Weights of a small image classifier: arch vit.
Rows from block 4 of a small image classifier, named by matrix and row number. Rows with one number belong to one neuron. Each number is 128 + 32 x the weight over its row's rms, rounded and kept within 0 to 255. All counts start at 0. After the name is the row's rms in percent of the matrix's.
Before each neuron's rows are labels from the 100 images, of 14848, where the neuron reaches its largest size: "strongest on" is what is common among them; "peak at" is the part of the image that holds the peak. Only what is clearly more common there than usual is listed. The data: microscope photos of single blood and bone marrow cells.
# gate: MLP gate (model.blocks.4.mlp.gate.weight, 576x192), inputs 96-191
# fc1: MLP up (model.blocks.4.mlp.fc1.weight, 576x192), inputs 96-191
# fc2: MLP down (model.blocks.4.mlp.fc2.weight, 192x576, transposed), outputs 96-191

strongest on: smear: peripheral blood; cell type: eosinophil
peak at: centre
gate.127 169 [139 135 156 171 156 136 151 182 112 161 146 158 138 162  79  99 124 110 157 135 144  81 172 106 114 190 101 138 162  91 100 114  46 118 132 169 156 142 160 124 122  66 133 124 100 165 152 134 174  70 176 163 109  94 129 173 153 150 172 155 132 162 122 101 118 202 102 129 126 136 105 136 131 183 116 161 165  98 157 184 129 116 110  90  60 163 139 117 113  99  97  86  57 167 106  95]
fc1.127 169 [141  84  81 181 157 103  99 197 137 142 152  94 126 125 114 109 147 116 125 167 106  71 134 104 122  61  84 138 152 110 145  88 155 101  94 149 132 124 153 120 120 138  96 134 123 115 144 144  66 148 148 163  96  71 177 149 148  98 147  95 148  63 111 121 161 166 115 133 143 127  86 156 156 135 125 144  90  90 142 158 162 130 172 110 107 162 112 141 115 111 101 103  46 190 128 150]
fc2.127 166 [123 122 149 122  84 140 111 149 174  91 128 112 155 178 203 148 133 146 125 123 107 122 176 136 106 146 133  87 117 143 105 123 105 116  94  93 148  66 149 134 110 139 116  58 150 128 107 124 111 129 111 136 125 128 129  66 108 158 132  96  82 171 168 136 149 145 158 143 156 111 166  91  98 203 103 124 169  74 119 114  78 125 113 121  99 105 140 158 137 161 126 134 110 153 111 138]

strongest on: cell type: segmented neutrophil; smear: peripheral blood
peak at: centre; bottom centre
gate.102 014 [128 156 164  60 115  50 117 132  65 105 143 109 143 140 160 148 121 113 140  65 121 115  62  97 146 176  75 136 115 120 179 178 218 163 185 146 150 118  74 151  94 163  98  74  98 129  72  88  83  95 158 140 163  66 147 159 151 132 134  80 126 144  97  92 115  97 154 111 157 135  94 104 107 144 128 146 189 122 145 204  92  47 140 134  76 134 152 142 155 154 101 175 147  94 142 126]
fc1.102 014 [140  74 138 185 149 177 145 144 132 147 160 113 156 148  98 158 144 157 140 200 170 189 225 141 129  62 110 163 129  93 108 126  81  79 109 160 118 143 198 110 167 113 150  84 112 116 137 200 136 141  82 120  73 180 133 141 102  93 153 181 102 110 145 127 130 115  93 127 117 137 138 172 132 116 139 153  61 154 143  66 173 177 132 103 170 164 121  61 137  73 125  83  99 130 152 165]
fc2.102 016 [111  64 152 169 124 120 144 124  84 103  70 144 167  97 176 181 149 130 121  76 182 118 143 157 165  98  66 174 170 128 139  91  81  90 119  64 110 161 165 154 166 155 155 155 125 160  66 193 122  88 166 136 118  46 119 201 117 146 106 118  93 170 165 145  93 142 128 156 175 144  97 144 113 215 121 169 120 135 169  63 115 154 128 137  72 150  73 130 130  64 120 117 135 198  59  89]

strongest on: cell type: lymphocyte
peak at: bottom left
gate.571 154 [151 112 160 112 173  64 131 121 152 153 165 165 151 120 110 147 145 135 158 132 154  96 122 118 110 122 121  77 126 168 109 127 111 120 121 115  80 105  95 112 128 170 141 120 164 112  95 165  85 137 121 110 119 138 123 169 108 144  86 119 176 101 112  99 153 139 102 105 130 158  92 193 118 115  98 142 151 188 205 146 142  87 170  85 181 156 220 104 101 126 146 171 132 139 117 115]
fc1.571 149 [155  84 146 103  63 144 170 141  70 139 151 134 122 146 135 129 124 150 113 157 135 158 112 142 143 136 102  95 167 103 143 158 142 110 179 161 109 103 139 158  99  66 127  79 157 108 121 125  77 101  76  93 124 200 138 122 173 135 102 114 111  91  62 102 119 107 145 143 145  98 175 138  96 176 135  99 108  91  79 102  72 139 118 190  85 144 169 128 106  92 153  84 121 107 140 126]
fc2.571 152 [121  53 136 122 153 158 153 146  95 116 129 132 128 146 178 179 147  91 108 166 104  89 159 150 114 123 128  90 105 139 130 100 162  72 128  91 112 142 159 106  78 188 106 102 157 111 100 128 179 173 128 132 130 131 167  63 184 121 123 128 119 171 110 160 146 109 114  80 158 160 169 183 123  72 138 173 156  77 141 137 124 153 139 113 160 147 106 130 163 175 148  99 154 139  61 141]

strongest on: smear: peripheral blood; cell type: lymphocyte; cell type: plasma cell
peak at: top right
gate.68 129 [124  77 185 162 115 168 170 163 102 108 108 127 120 201  98 126 153 162 116 174 152 162 162 131 106 102 157 106  97 137  73  97 164 106 135 144 139 109  95 138 125 127 100  92 137  63 209  91 147 143 117 181 108 152 154 102  79 127 239  95 147 137 193 144  67 141 177  98 143 113 159 186 101 101 107 120 113 142 172 158 107  98 140 132  91  88 153 147 127 135 147  96 138 102  91 100]
fc1.68 134 [151 119 158 150  37 168 170 128 135 157  70  94 133 214 101  54 201 140 122 126 138 133 149 145 101 139 122 149  77  97 134  54 126  79 153 120 143 139  99 164 143 147 112 176 162  80 151 109 145 146 103 204  83 164 160  94  87 153 138  96 101 124 145 140  49 103 177 102 119 116 127 169  84  87 135  96 116 150 122  83 143  80 121 135 119 104 132 137 137 129 133  84 110 130  97 149]
fc2.68 144 [157 168 140  86  96 109  73 113 114 109  92 124 155 112 129 157  95 165 145 120 115  93 128 135 108 111 139  66 166 150  72  74 128  76 127 148 136 108 170 124 161  92 104 163 125 131 148 147  76 139 181  97 143  58 173  89 152 145  98 145 157 163  91 154  98 111 141 170 114 161  64 117 167 121 167 175 113 158 129 126 129 101 133 183 120 146 155 138 212 128 162  86 151 177 136 132]

strongest on: smear: peripheral blood; cell type: segmented neutrophil
peak at: top right
gate.459 130 [157 182 198 132 114 149 153 146 113  99 100 165 170 159 117  92 122 137 129  69 124 127  92 178 102 113 100 144 112 189 158 136 127  76  98 121 160 147  74 144 154 148 158 151 145 193 114 104  46 153 113 162 118 142  93 131 130 151 133  95 113 182  83  89 110 125  98 108  50 134 135 226  92 164 135 134 140  99 139 148 124 109 185 109 151 109 141 166 126 137 103 155  80  97 131  95]
fc1.459 137 [140 181 161 154 119 156 168  63 130  93 127 127 113  67 127 171 105 120 145 186 128 103 152 166  96 107 133 165 151 124 156 110 165 126 119 141  52 158  93 143 105  81  98 114 176 125  81  95 103 160 154  83 125  83 153 143 120 119 149 123 122  66  99 100 133 109 148 128 100 185  98 162 126 144  34 117  92  85  54 149 150 100 127 122 111 127  97 146 183 195 105 161 114  78 168 124]
fc2.459 134 [108 152 110 127 147 137 180 165 164  86 142 122 125 100 108 153  43 125 109 105  44  87  58 122 150 138 152  83 103 136  93 151 144 196 126 196 136 158 132 135 158 192 105  89 114 120  94 199 157 137  89 185  81 132 158 125  54 122  88 136 162 148 125 155 137 150 173 146  58 108 127 114 117 151 183 163 129 152 167 104 177 143  89 131 122 154 136 123 117 163 138 162 121 143 119  98]

strongest on: smear: peripheral blood; cell type: platelet
peak at: bottom centre
gate.242 166 [156 113 156 168 121 120 100 102 169  86 153 189 145 140 193 153 168 154 190 153 145 109 154 211 145 126 122 195  72 125 108 115  95 116  74 127 119 127 128 132 105  94 106 115 171 113 137 175 166 127 145 153 131 109 141 103 115 156 102 153  86  84 120 121 135 112 138 133 110 104 161 139 172 134 110 155 200  95 136  44 105 151 124 143 157  99 118 139 135 131 138 180  63 207 133 103]
fc1.242 177 [158 104 144 101 101 174 147 117 106 112 162  63  76 144 172 106 102 110  76 129 154 139 140  87 180 143 150 129 115  87 118 121 173 139 118  77 196 189 115 174 132  88 142 153  87 121 131 104 107 105 151  94  89 109  59 159 173 115 123 106 134 143 128 148 114 121 125 155 146 178 109 177 100 158  92  56 103 132 119 148 114 127 138 159  87 164 155  73  72 147  92 140 142 139 104 150]
fc2.242 172 [130 157 129 135 115 190 199  98 122 139 168 135 118 155  89 128  68 127 115 179 139 141  92 113 182 144 112 191 125 175  66 134 144 171 148 182 156 152  71 167 166 163 127 170 141 131 126  88 139 155 165 128 157  92 152 197  85  99 123  97 173 119 109  64 151 154 191 120  99  96 158  93 120 170 127 155 105 160 201 107  70 192  81 151 103 134 188 135 176 101 149 108 133 132 125  76]

strongest on: cell type: lymphocyte
peak at: top left
gate.10 127 [143 146 183 117 165 140 128 217 108  86 108 122 129  98 108 120  98 146 129 139 114 202  73 140  95 108 143 132 145 125 136 121 119 163 159 133 118  66 106 111 114  84 131 205 116  86 189 157 145 108 125 157 129  72 131 170  82 112 118 187 124 159 105 140 174 130 178  51  93 123  69 139 168  95 124 160 119 112 118  84 171 146 107 111 151 119 101 140  86 134 154 180  97 123 170 146]
fc1.10 125 [146 167 146 101 149 128 126 119 140 129  98 160  70 110  80 132 123 169 118 128 113 163 123 134  68 110 136 103 156 123 135 128 162 120 174 118 120 114 172  86 121 123 182 215 139 138 163 146 104  93 130 116 127 178 112 113  82 126 151 238 139  94 147 103 150 125 125 107  59 143 114 156 165 108 131 149 133  95 142  71 166 180 118 149 142 148 130 137  55 145 103 118 150 141 171 160]
fc2.10 138 [174 127 139 132 153 127 124 133 108 183 120  82 143 132 103  79 147 126 104 109 177 103 133 120 128 138 147  82 104 130 125 144 128 190  66 169  93 110 113 113  83 113  74 135 161  98 112 139 128  63 164 113 146 125 172 116 164 143  91 124  83 115  42 125  81 127 190 105 168 120 164 111 118 115 128 125 112 123 193 102 108 135 152 140  54 137  97 144 144  75 201 116 164  87 117 144]

strongest on: cell type: lymphocyte
peak at: top left
gate.161 167 [117 139 105 171 152 146 177 123 145  86 158 134  86 104 108 123  96 117 123  96 133 106 121 144  73 122 104 141  95  81  87 116 161  99 191 136 153 119 166 153 128 102  58 161  69 133 123 130 118 171 148 144 139 148 149 143  90  86  76  81  38 169 129 156 105 117 109 136  54 109  94 129 164 130  70  80 170 145 120 206 124 137  98 126 191 100 111  94 101 132 216 159 126 167 119 112]
fc1.161 171 [ 78 108 153 175 103 147 106 125 155 112 117 115 133 206  94 118 158 110 122 151 165 105 142 153 160 173 173 159 150 100 141 155 125 114 169  59 176 150 148 146 163 153 129 200 102 140 118 139 112 131 113 148 127  82 184 132 128  67 190 141  75 144 141  99  76 113 151  81 147 119 108 105 126  85 132 150 177 108 158 199 151 172 120 184 129 119 120 179 154 107 152 101 110 113  78 130]
fc2.161 170 [127 165 157 103 159 168 151 128 111 159 107  96  93 136 123 172 111  37  72 120  99 111 133 143 157  94  93 152  67 141 142 131 152  93  75 101  94 157  96 149 133 153 100  84 131 122 134 125 152 145 141 103 162 102 170 127 123 146 119 109 187 143 162 114 134 138 110 145 178 125 123  94 129  92 122 147 124 194  88 154 158  68 129 111 138  66 122 155  81 144  83 156 126 130 151 189]

strongest on: cell type: lymphocyte
peak at: top right
gate.200 129 [109  35 103 165 106 127  97 186 109 124 124 131 157  84 102 138 104 133 140 124  93 104 150 139 138 162  84 116  95 134 125  94 130 139 131 176 134  96 113 124 113 161 123 154 130 143  81 156 149 137 142 125 146 138 150 103 116 115 167 141  98 124 142 156 145  87 123 145 162 171 101 134 160 126  97 110 124 158 149 101 175 134 156 133 133 128 146  52 152 121 148 166 205 125 132 144]
fc1.200 142 [131 129 162 164 104 114 156  83 127 156 105 168 115 134 136 124 147  85 120 144 121 130 134  82 156 116 174 136  94 105 202 119 169 149  99 113 125 145 122 108 159 154  70 125 130 147 191 147 163 139 136  93  99 125  91 156  84  65 159 111 118 173 126 141 124 101 105  93 137 154 129 129 119 117 152  63  97  54 140 117 156 119 116 114 170 185 137 125 102 143 156 138 108 174  80 116]
fc2.200 126 [ 75  55  91 148 131 111 136 131 118  99 156  84 118 109 124 110 181 135 152 117 126 107 101 160 144  78 119 145 127 111 143 132 102  74  92 127 141 120 131 129  97 133 100 135 110 147  54  86  92 168 176 186 119 131 177 147 134  80  91 138 169 171  90 191  96 224 124 137 108 144 126 154 135 143 163 131 150 186 168  67 146 157 156 132 147  60 120 174 156 101  63 104 127 121 185 152]

strongest on: cell type: lymphocyte; smear: peripheral blood
peak at: top left; top right
gate.135 139 [107 116 100 183  90 121  96 110 197 120 111  89 143 101 122  70 133 105 146 103 102 123  56 163 134 105 108  64 115 118 120 114 145  89 148  80 101  66 142 136 150 115 131  80 104 115 150 131 163 123 133 152 104  48 137 153 129 108 124 105 143 103 153  74 141 143 139 152  78 145 150 167 126  89 110 124 113 109 167 153 159 119 150 115 149 151 201 116 172 192 139  62 135 129 189 120]
fc1.135 147 [131 183 167 103 110 134  84 112 126 172 199  98 104 144 136 124 148 119 154  77  95 140 156 114 127 133  93 150  73 150 117 168 156 186 140 143 150 123 105  98 118 145 118 153 178 174 107 149  53 143 125 121 135 202 136  88 125 140 121 169 154 106 119 175 124 102  90 120 140  80 119 103 129  98 138 157  37 120 110 147  59 167 136 137 109 107  90  89  71  90 121 140  97 136  85  97]
fc2.135 137 [124 137 111 173 120 166 129 138 147 155 188 108 177 134 185 107 128 184 156 116 145 114 159 138  72 112 118 119 146 177  91 135 145 139 150 102 104  71 149 143 101 110  96 107 137 118 137  91 178 128 168 157 114 147  44 158 131 136 179 136 115  71 168 101 100 213  72 128 112 157 129 188  88  89 121 135 213 137 103 133 213 123 142 163 142  95 146  98 147 115  88 129 124 118 114  85]