From a checkpoint of a small image classifier.
Model: patch size [4, 4], width 192.
Rows from block 5 of a small image classifier, named by matrix and row number. Rows with one number belong to one neuron. Each number is 128 + 32 x the weight over its row's rms, rounded and kept within 0 to 255. All counts start at 0. Numbers have three digits each. After the name is the row's rms in percent of the matrix's.
After each neuron's rows are labels from the 100 images, of 14848, where the neuron reaches its largest size: "strongest on" is what is common among them; "patch colour" is the nearest of a few named colours to the mean colour under the peak. Only what is clearly more common there than usual is listed. The data: microscope photos of single blood and bone marrow cells. In brackets: how many of the 100.
# gate: MLP gate (model.blocks.5.mlp.gate.weight, 576x192), inputs 96-191
# fc1: MLP up (model.blocks.5.mlp.fc1.weight, 576x192), inputs 96-191
# fc2: MLP down (model.blocks.5.mlp.fc2.weight, 192x576, transposed), outputs 96-191

gate.111 052:168159159110144132125086128132106090161136126195144092057103088128124146083140164143139224133072092059110158129165086184146120157136147099193114088116136115091114137080080108127144077145131154139123196117100167152131150115180071116144082140163141123125147114070064138061116129134106132131
fc1.111 046:092099105113139146112103111119165090085134177079107165179131165110136124165131102118136072094134148177111085132089140072105149132105131156125106133160133121133122096145182159113150169129104101109128098135178118116140062130064128129148172133165167146123134137169171158130168140142136131080
fc2.111 050:132140116112127098053110146133045128129121167142104156112110114190152129202108087167159171128058100124182131136142077135137140175099178121114101148130161159108090130069050143140185128111120096142123141160148168074126125200136084165111130145089119168147162150117112108113072173134129128141
strongest on: cell type: plasma cell (27)
patch colour: purple (43); blue (25)

gate.490 126:137080134192127182139126105136124078165159193129086165185091138181128162100165150122135174166136114129139179164118166166113083118117097177088147111127166096185171121161135104176061076074079174169157067108144110118120139070183162086101152132068188109109108165098097110149133142119152166078
fc1.490 130:089069167125153116122122132132117081091196089141039181176124176183147118106099132143107098150092130107128110190117172132077067095180092110072115147125193094140089102133125098174105137114153150172144137119104093142125057114132102100095182139127115109091125168152140081113085122083116151101
fc2.490 130:144100123147139155123113116083093149155081138159137113172171127139131136143121129141128148142095103111116112072208101137142157153120147102143130128085068107129143071106051115135100139109050087138065121155142167171149152133220154095161117195077123121154116102120169125125122132129109136081
strongest on: cell type: plasma cell (39)
patch colour: grey (51)

gate.372 145:115141085074147187126152121104134145120118128137050106135193089123152174096149084084157067135055166109103080117161100146167114164144157109172097084105126126142122122084131183092069141164124114092167133090154118131139142144167114105164125096112124112125156093078151187145093130163145086145
fc1.372 131:135178220080095079148091122160138159146149146109185122141099163144120118096143182178094193124200125127160158172111163156102182098156103145129182219130128075127093101145103078181135085057153095182114122127131122142080101141102127108092123161179139167112120162163065079104113132110096192102
fc2.372 160:078078120094131114129138073084168120121139187148120187143137162127150108155124145085109057139128128106096143114179124070113140210153141109125153131132108121131183080165157122123185175118136101159165103051107129143098128131076137151100118156166115114129149065103098159105100130139138102153
strongest on: smear: peripheral blood (42)
patch colour: pink (66)

gate.253 124:147068141166116120165162088044121020175095135097084053158155119068101177100169126133107123107176083109146169151153114155114139150115154151143088163149131156152140113092094104114158128194194129118093142130125141182121140142182126149119161126137127111122147112183165046132107137142169118182
fc1.253 135:118124096171113118123115117160155122121129103115112150091128104123134116206162089133097114106098148139133142192139177156121118111147116129055121096134125104146057166188114125075146131111158130165057081125112137135096158122114173134171115082109140094122126127185096178086127105145137075116
fc2.253 135:173126129105131045164095126125129091119189131138121082125135125162060135119124113121139156103123080089135122058112047114180158102105128064148110132143091117160139093135102123080106143135204100129144150151167137162155072114134132148139122174096197146178127072100160155116142136118166142073
strongest on: cell type: plasma cell (30)
patch colour: purple (46)

gate.266 056:126132101126170175089116125196147150165154172148114129093107107112171148127138114179128138108130163120161153158078150132092148056158143111077163093140148125134092150217101145114120146092113111098145179135120172139094103117080124137093122210108161104148138141138103113174093146097148106122
fc1.266 047:143145075142097123079108116130097060089103053069152135117100099114084129118111159152143138214059142110097138062137176163151097128085129125097089130095153078157112152099137144177115139177167154150088167127142172115154100132085126121129116123144111092105153145071096143155087143169095149058
fc2.266 056:140122119143109043116099181137134156117104077175111183128131146110134120158143117118082119163110134121164080171150098186155141124121139099180106127100135104086164129135092097137104095158127074137125142080167095124103061119205126130044125171145139165106185086099125090120087153123173065118
strongest on: smear: peripheral blood (82); cell type: platelet (48)
patch colour: white (57)

gate.315 137:132081123171143176161087157202118192052146132175106109164146137113137152191169207178091191140138147151140137164079045124130078112119097116133148107128184110168170138118098160135093101085105160117141087121101108143129161144157113140154163153156109114097160113168126152187094060099151133194
fc1.315 140:135138155112149063137175147099080110175124125094124131081101151126103123084136105084126130144122096138154083088126198146152171116116169121135117165110084131112133113123130092132166136132125156146091181104148110111104132115060107128098123088091155108134156172116154151093135158143130115086
fc2.315 153:139121079150095140182118104110133121171077184132178152151152118179156073076131069202132166154129103150137100116139135142138103082163130128196094103149153165126098126110107150072128117169124107157159078146109128109093155121157091075129109169166158084102103062191140134156118112115060132102
strongest on: smear: peripheral blood (89); cell type: lymphocyte (52)
patch colour: pink (84)

gate.209 103:129133120172106157126126143172076061110160132198162067167113111054135154111141114108118122121131120096158169117141134136136159180096148157101093128137091107110148111163101194130041113122212221100085170117176115162127142052198098169159145163123109114126142147072141145103132102130084130096
fc1.209 108:165130124184102154121144162117058046123146133093094046155123174095149182157103140096136114129123089127141075135121087119121127140119153138106150091132080085142154078136119150147107126108124196167155134167198117169094126080097111159073118151167116103114151128090164113095119100057116162110
fc2.209 101:142112055096141132170100161188133151152137137109108173127130099079163144120097131133135126155113098144192087132133128152082072175095085140170135140109115126076140141067153189158142139162176098074109171143149150077084113127109096146189139111163204109171120115104121165121135126125163157086
strongest on: cell type: proerythroblast (72)
patch colour: blue (70)

gate.330 146:109093080157122091146096164141144137112141132119134059187135149073145063128096120183203064126100163132145141117130090131138130088138087142117122094088180099094116202124150090157160095148129104176169114108111164150089089116149113083119148164081124082060149154116101173108118175172101141128
fc1.330 153:183231098117116122192163187087096094137124132157151129099101071081112116160118159088136120115124155125146143144088107123168073160140083158139089126194149141109104187159165195162111122161145098133158207124082089121127083079078201150142147117117117094053098099116116142160175139121111102121
fc2.330 142:089144117128110151104175146202130107103171128130122137119143135116140148150086130095093139195152144180138118216180113133118140111119168147138095122160144110113142096150071114140145137106109143106171142099121167079126122096115169128132115171124169159107183107084180124126130119079138128086
strongest on: cell type: promyelocyte (38)
patch colour: blue (36)

gate.240 005:090122130133119167160105180086111164139196092104116165169169116120091172157150161100067118073142080199170086077175105082113094106118072141184141108094142164124160124084151116133125150116160137079117156113060149153099181093080087089122160150141150206107147103110155174119151138140175077164
fc1.240 005:123144097116102138143154174122126190117166163139115140128139166181187083165166123102127127099142098199152092085140137102133101135163148154126146070079123161098146139131189108164182110156162098174120107132088094156157157138076124124096109117139106136110168160099173115086218120157168123112
fc2.240 007:127149120127122130187144147116173124100123137177090120114134067159091102167144119136140128135105149097184136148137117167070097142097165105207111138180114040130109151113145167160116130121070149153135181167174057119136129151121156182129099131132112148125094159131107132140070154086180151128
strongest on: cell type: proerythroblast (65)
patch colour: blue (46)

gate.550 154:114147151113133146091142123115128047136092099099127167112179139104160122121163142171142127158107188063069141139123096106100126087117149151176099186092137144089196142081129108119191141116130183105144116121188195128176127119159139124101078166105118142074150142095113093146094148128142156158
fc1.550 159:129124186097118143157190143161125157111143132190113108109123118157091130112075170135106126099143112138102137117160109119118124119098111184176122031133078151155115157110158118106119134160123212088151093087073135156084167137121150143081220087137150137112099110134137173065152099083126130089
fc2.550 152:106117147136142145075138092112118098145165137127128155138104151109152158085146075128127096125159145116157136095183076127068157149138113095095117145078207055130172161084109120131179143118180169156143119143109207131121148136061141129131100170083176168163068134101138138164179155156111095148
strongest on: cell type: plasma cell (33); cell type: promyelocyte (25)
patch colour: pink (52)

gate.171 133:118105125139146143099142135177127128171109142176181146134206139112116063138084120131102120151035189161104156121097109122177132140086127145109147079133126091096129155146153157127147143124211154118122112144112160104113084156147102134173146154181138102113178169162252088145184089132089138098
fc1.171 135:129090109135144112107120094140150095134099134215151162098170181112113124134086158080135144087107130117046108187131177106166141130152143189135134119115091089123085127066178164172116112124143074078130110123103125124094095111101126165109190137138142144117162127177163052080191080069123113124
fc2.171 122:087146075091058100112130155092133156150136113103081164108126134185084110086154128186120124103128143101152146103172102089132140193124134162134149139122149180144109206165123166207211095095098118145127162148128088136146107096155151080160170116139105141181159112130106087122124178130114182152
strongest on: cell type: proerythroblast (27)
patch colour: purple (63); blue (32)

gate.48 164:127139109157176139080120127095100110179130146122063106110121162181130134155107111077147109089131120096122117080110144117118188108138087120094152115168161118134102187089076078075135107166146181118092114109100128151106125111187100114151136180081146100103134221142141109136113161151175087101
fc1.48 159:157097076174119117129161167164153162131122155101166120148139132131128142080098120161090138069092140128072155123085080171075135135126132149056142084145095074159188091142108238130147098129135111122085135120167099120143152086121125067103153089172131196126110088164197110113085138116096200100
fc2.48 166:126108087180092131079122079053133129181123160126116130116138091182147068131051131130169123132091134081149138135135134122103142097117137141146105166173135135097094186180155064110112144090150135087094134124164222166029168147213142109135146163155138098093124158190085172197129126155124124151
strongest on: cell type: plasma cell (70)
patch colour: purple (46)

gate.289 008:109131143092083117175111127132153138126147138131125124100160122169143138065112131084118135152171074176179053121132113080137113143119156077095141107108182154122121156058089066166189103160094176119115179144124124120077145170150139128115079158079113135201170158102120070098137095148079104089
fc1.289 009:125117133173205118102101158128152115114115095181145098182117147072101129137123146177097103086089090186070142151158112192070153151150104137104091144121099087071138054138131134123146127122143040208146144115149118170154099062072075150105143117184088128128087150163098155187136129138140104197
fc2.289 011:130144132109076111108168164127109127115094122131121115140135127112093143159129102081179131165128134087170133107116109117070083106128198130176137078149135151229084145141125142183116130204080183097193123117139120101126160136101132163165123166145127131120180109109099127081067155117115184128
strongest on: cell type: promyelocyte (31)
patch colour: grey (52)

gate.223 018:135161190151159141150096177062078157068128139115079117094134134203147131145123130172170100154104107111056048160141136141122169144138161125115077153095148100111094152193160179095149165150171148154101169136160159178145145106169103118095173063101141134160163113145092068117131090114135094127
fc1.223 016:118191160132148151112139108115068159155128120126084098124141150170152107092139105164146099125049111129102064138125141146067157168073176085146064146146108153115110152165125159067108108133169134132116154109180102194100154147135116158130172153129139162123147134162119075122094083145140128152
fc2.223 016:124152153104124072164125172090154179087125107126098151152177115149113085100147141128189072125095145144126095205126084147085063094138205123191080070154163118167085140081080137171096134210122088112125166150147093089086142095068138168138144127131118131090119178195153115131149128144134112155
strongest on: smear: peripheral blood (100); cell type: lymphocyte (85)
patch colour: pink (54); white (45)

gate.217 006:141160123114108163114129117179112174140076161136160158084110116169127086126097151173169145123126134125145176103122198191071127139097125145124161085162115155111248160073167110085153084092150117116145160095103149160096074099148130110133115127172198181142191170124150099126120122106174120144
fc1.217 006:130123120123149147149124101133137140137112140175160107120122084130127089163109140114124124159120163104132177095128187128090115148127131135124155119165113130145248167100163118065158101115173115137149171122139120176157108097122199135139100091181197144160131121120148093099149126094215178058
fc2.217 008:109114130154147093109141197043115095113158094111103083138159119133103125153195142079125104120105171160121142128175082104079153145187208087136119132128147078187083067133095160156122151157056123194114137120170080107122132115059116195139120170120102133099101120092088144167129114140127156168
strongest on: cell type: promyelocyte (64)
patch colour: purple (47)

gate.242 153:124166118135100174131157120130087134140112091161074137145141146059060118113149135147131107130137152174109146155147145185070193087104088111117118098168141092154103152109155091115179153155149137164097132152122105115154115136065085092101130113123172158099132099124079153096191183132070170149
fc1.242 155:122162125140093111120191097127077187096105147128056140072145164020118149097096155167084127128096129126123090126159159160163118150126138119179166121186111118108134120125154128173141152151093114158111144086099138134093169191174079136114093140134177099138133191148073136142147099156153106147
fc2.242 147:119115090167138185173109153116095086149101085140144124121119123103116120149146113128090116137119154162097128165061129119120101152114068089171112145086109146137103079098161159081129140161128127074154163108168110163090102114166181151093134177147139131115130095117148082171185126101151154121
strongest on: smear: peripheral blood (85); cell type: segmented neutrophil (78)
patch colour: pink (80)

gate.427 132:084127117153115148154152136095102145098143119090131053103122163078133124125129094144101127141155112125054141202146074172152093154109103071073102098124191165166134135105103175159162141180154188089135131123090082165113117130100113109180153114091194135099099125124124171143139077126197184136
fc1.427 125:124095134154172109138123077147075134132131172135119157124135135141077083137153122123170109136167163101105128067057156093118142096158118139156118149134120107096171092132209130127094123138086082183105125182138157149161199158146131139051076106144117105176159117073149119137162152119111096192
fc2.427 130:094113149150168128138103165122122114175161062082115125095065107078090112109086156151169167110168141135146135127138151088094140106154168120100160124091105133136157139123128099122104161130116143126140176097113090124040160184153168106103153142096203099132090138160060121123183127124145153063
strongest on: smear: peripheral blood (65)
patch colour: pink (77)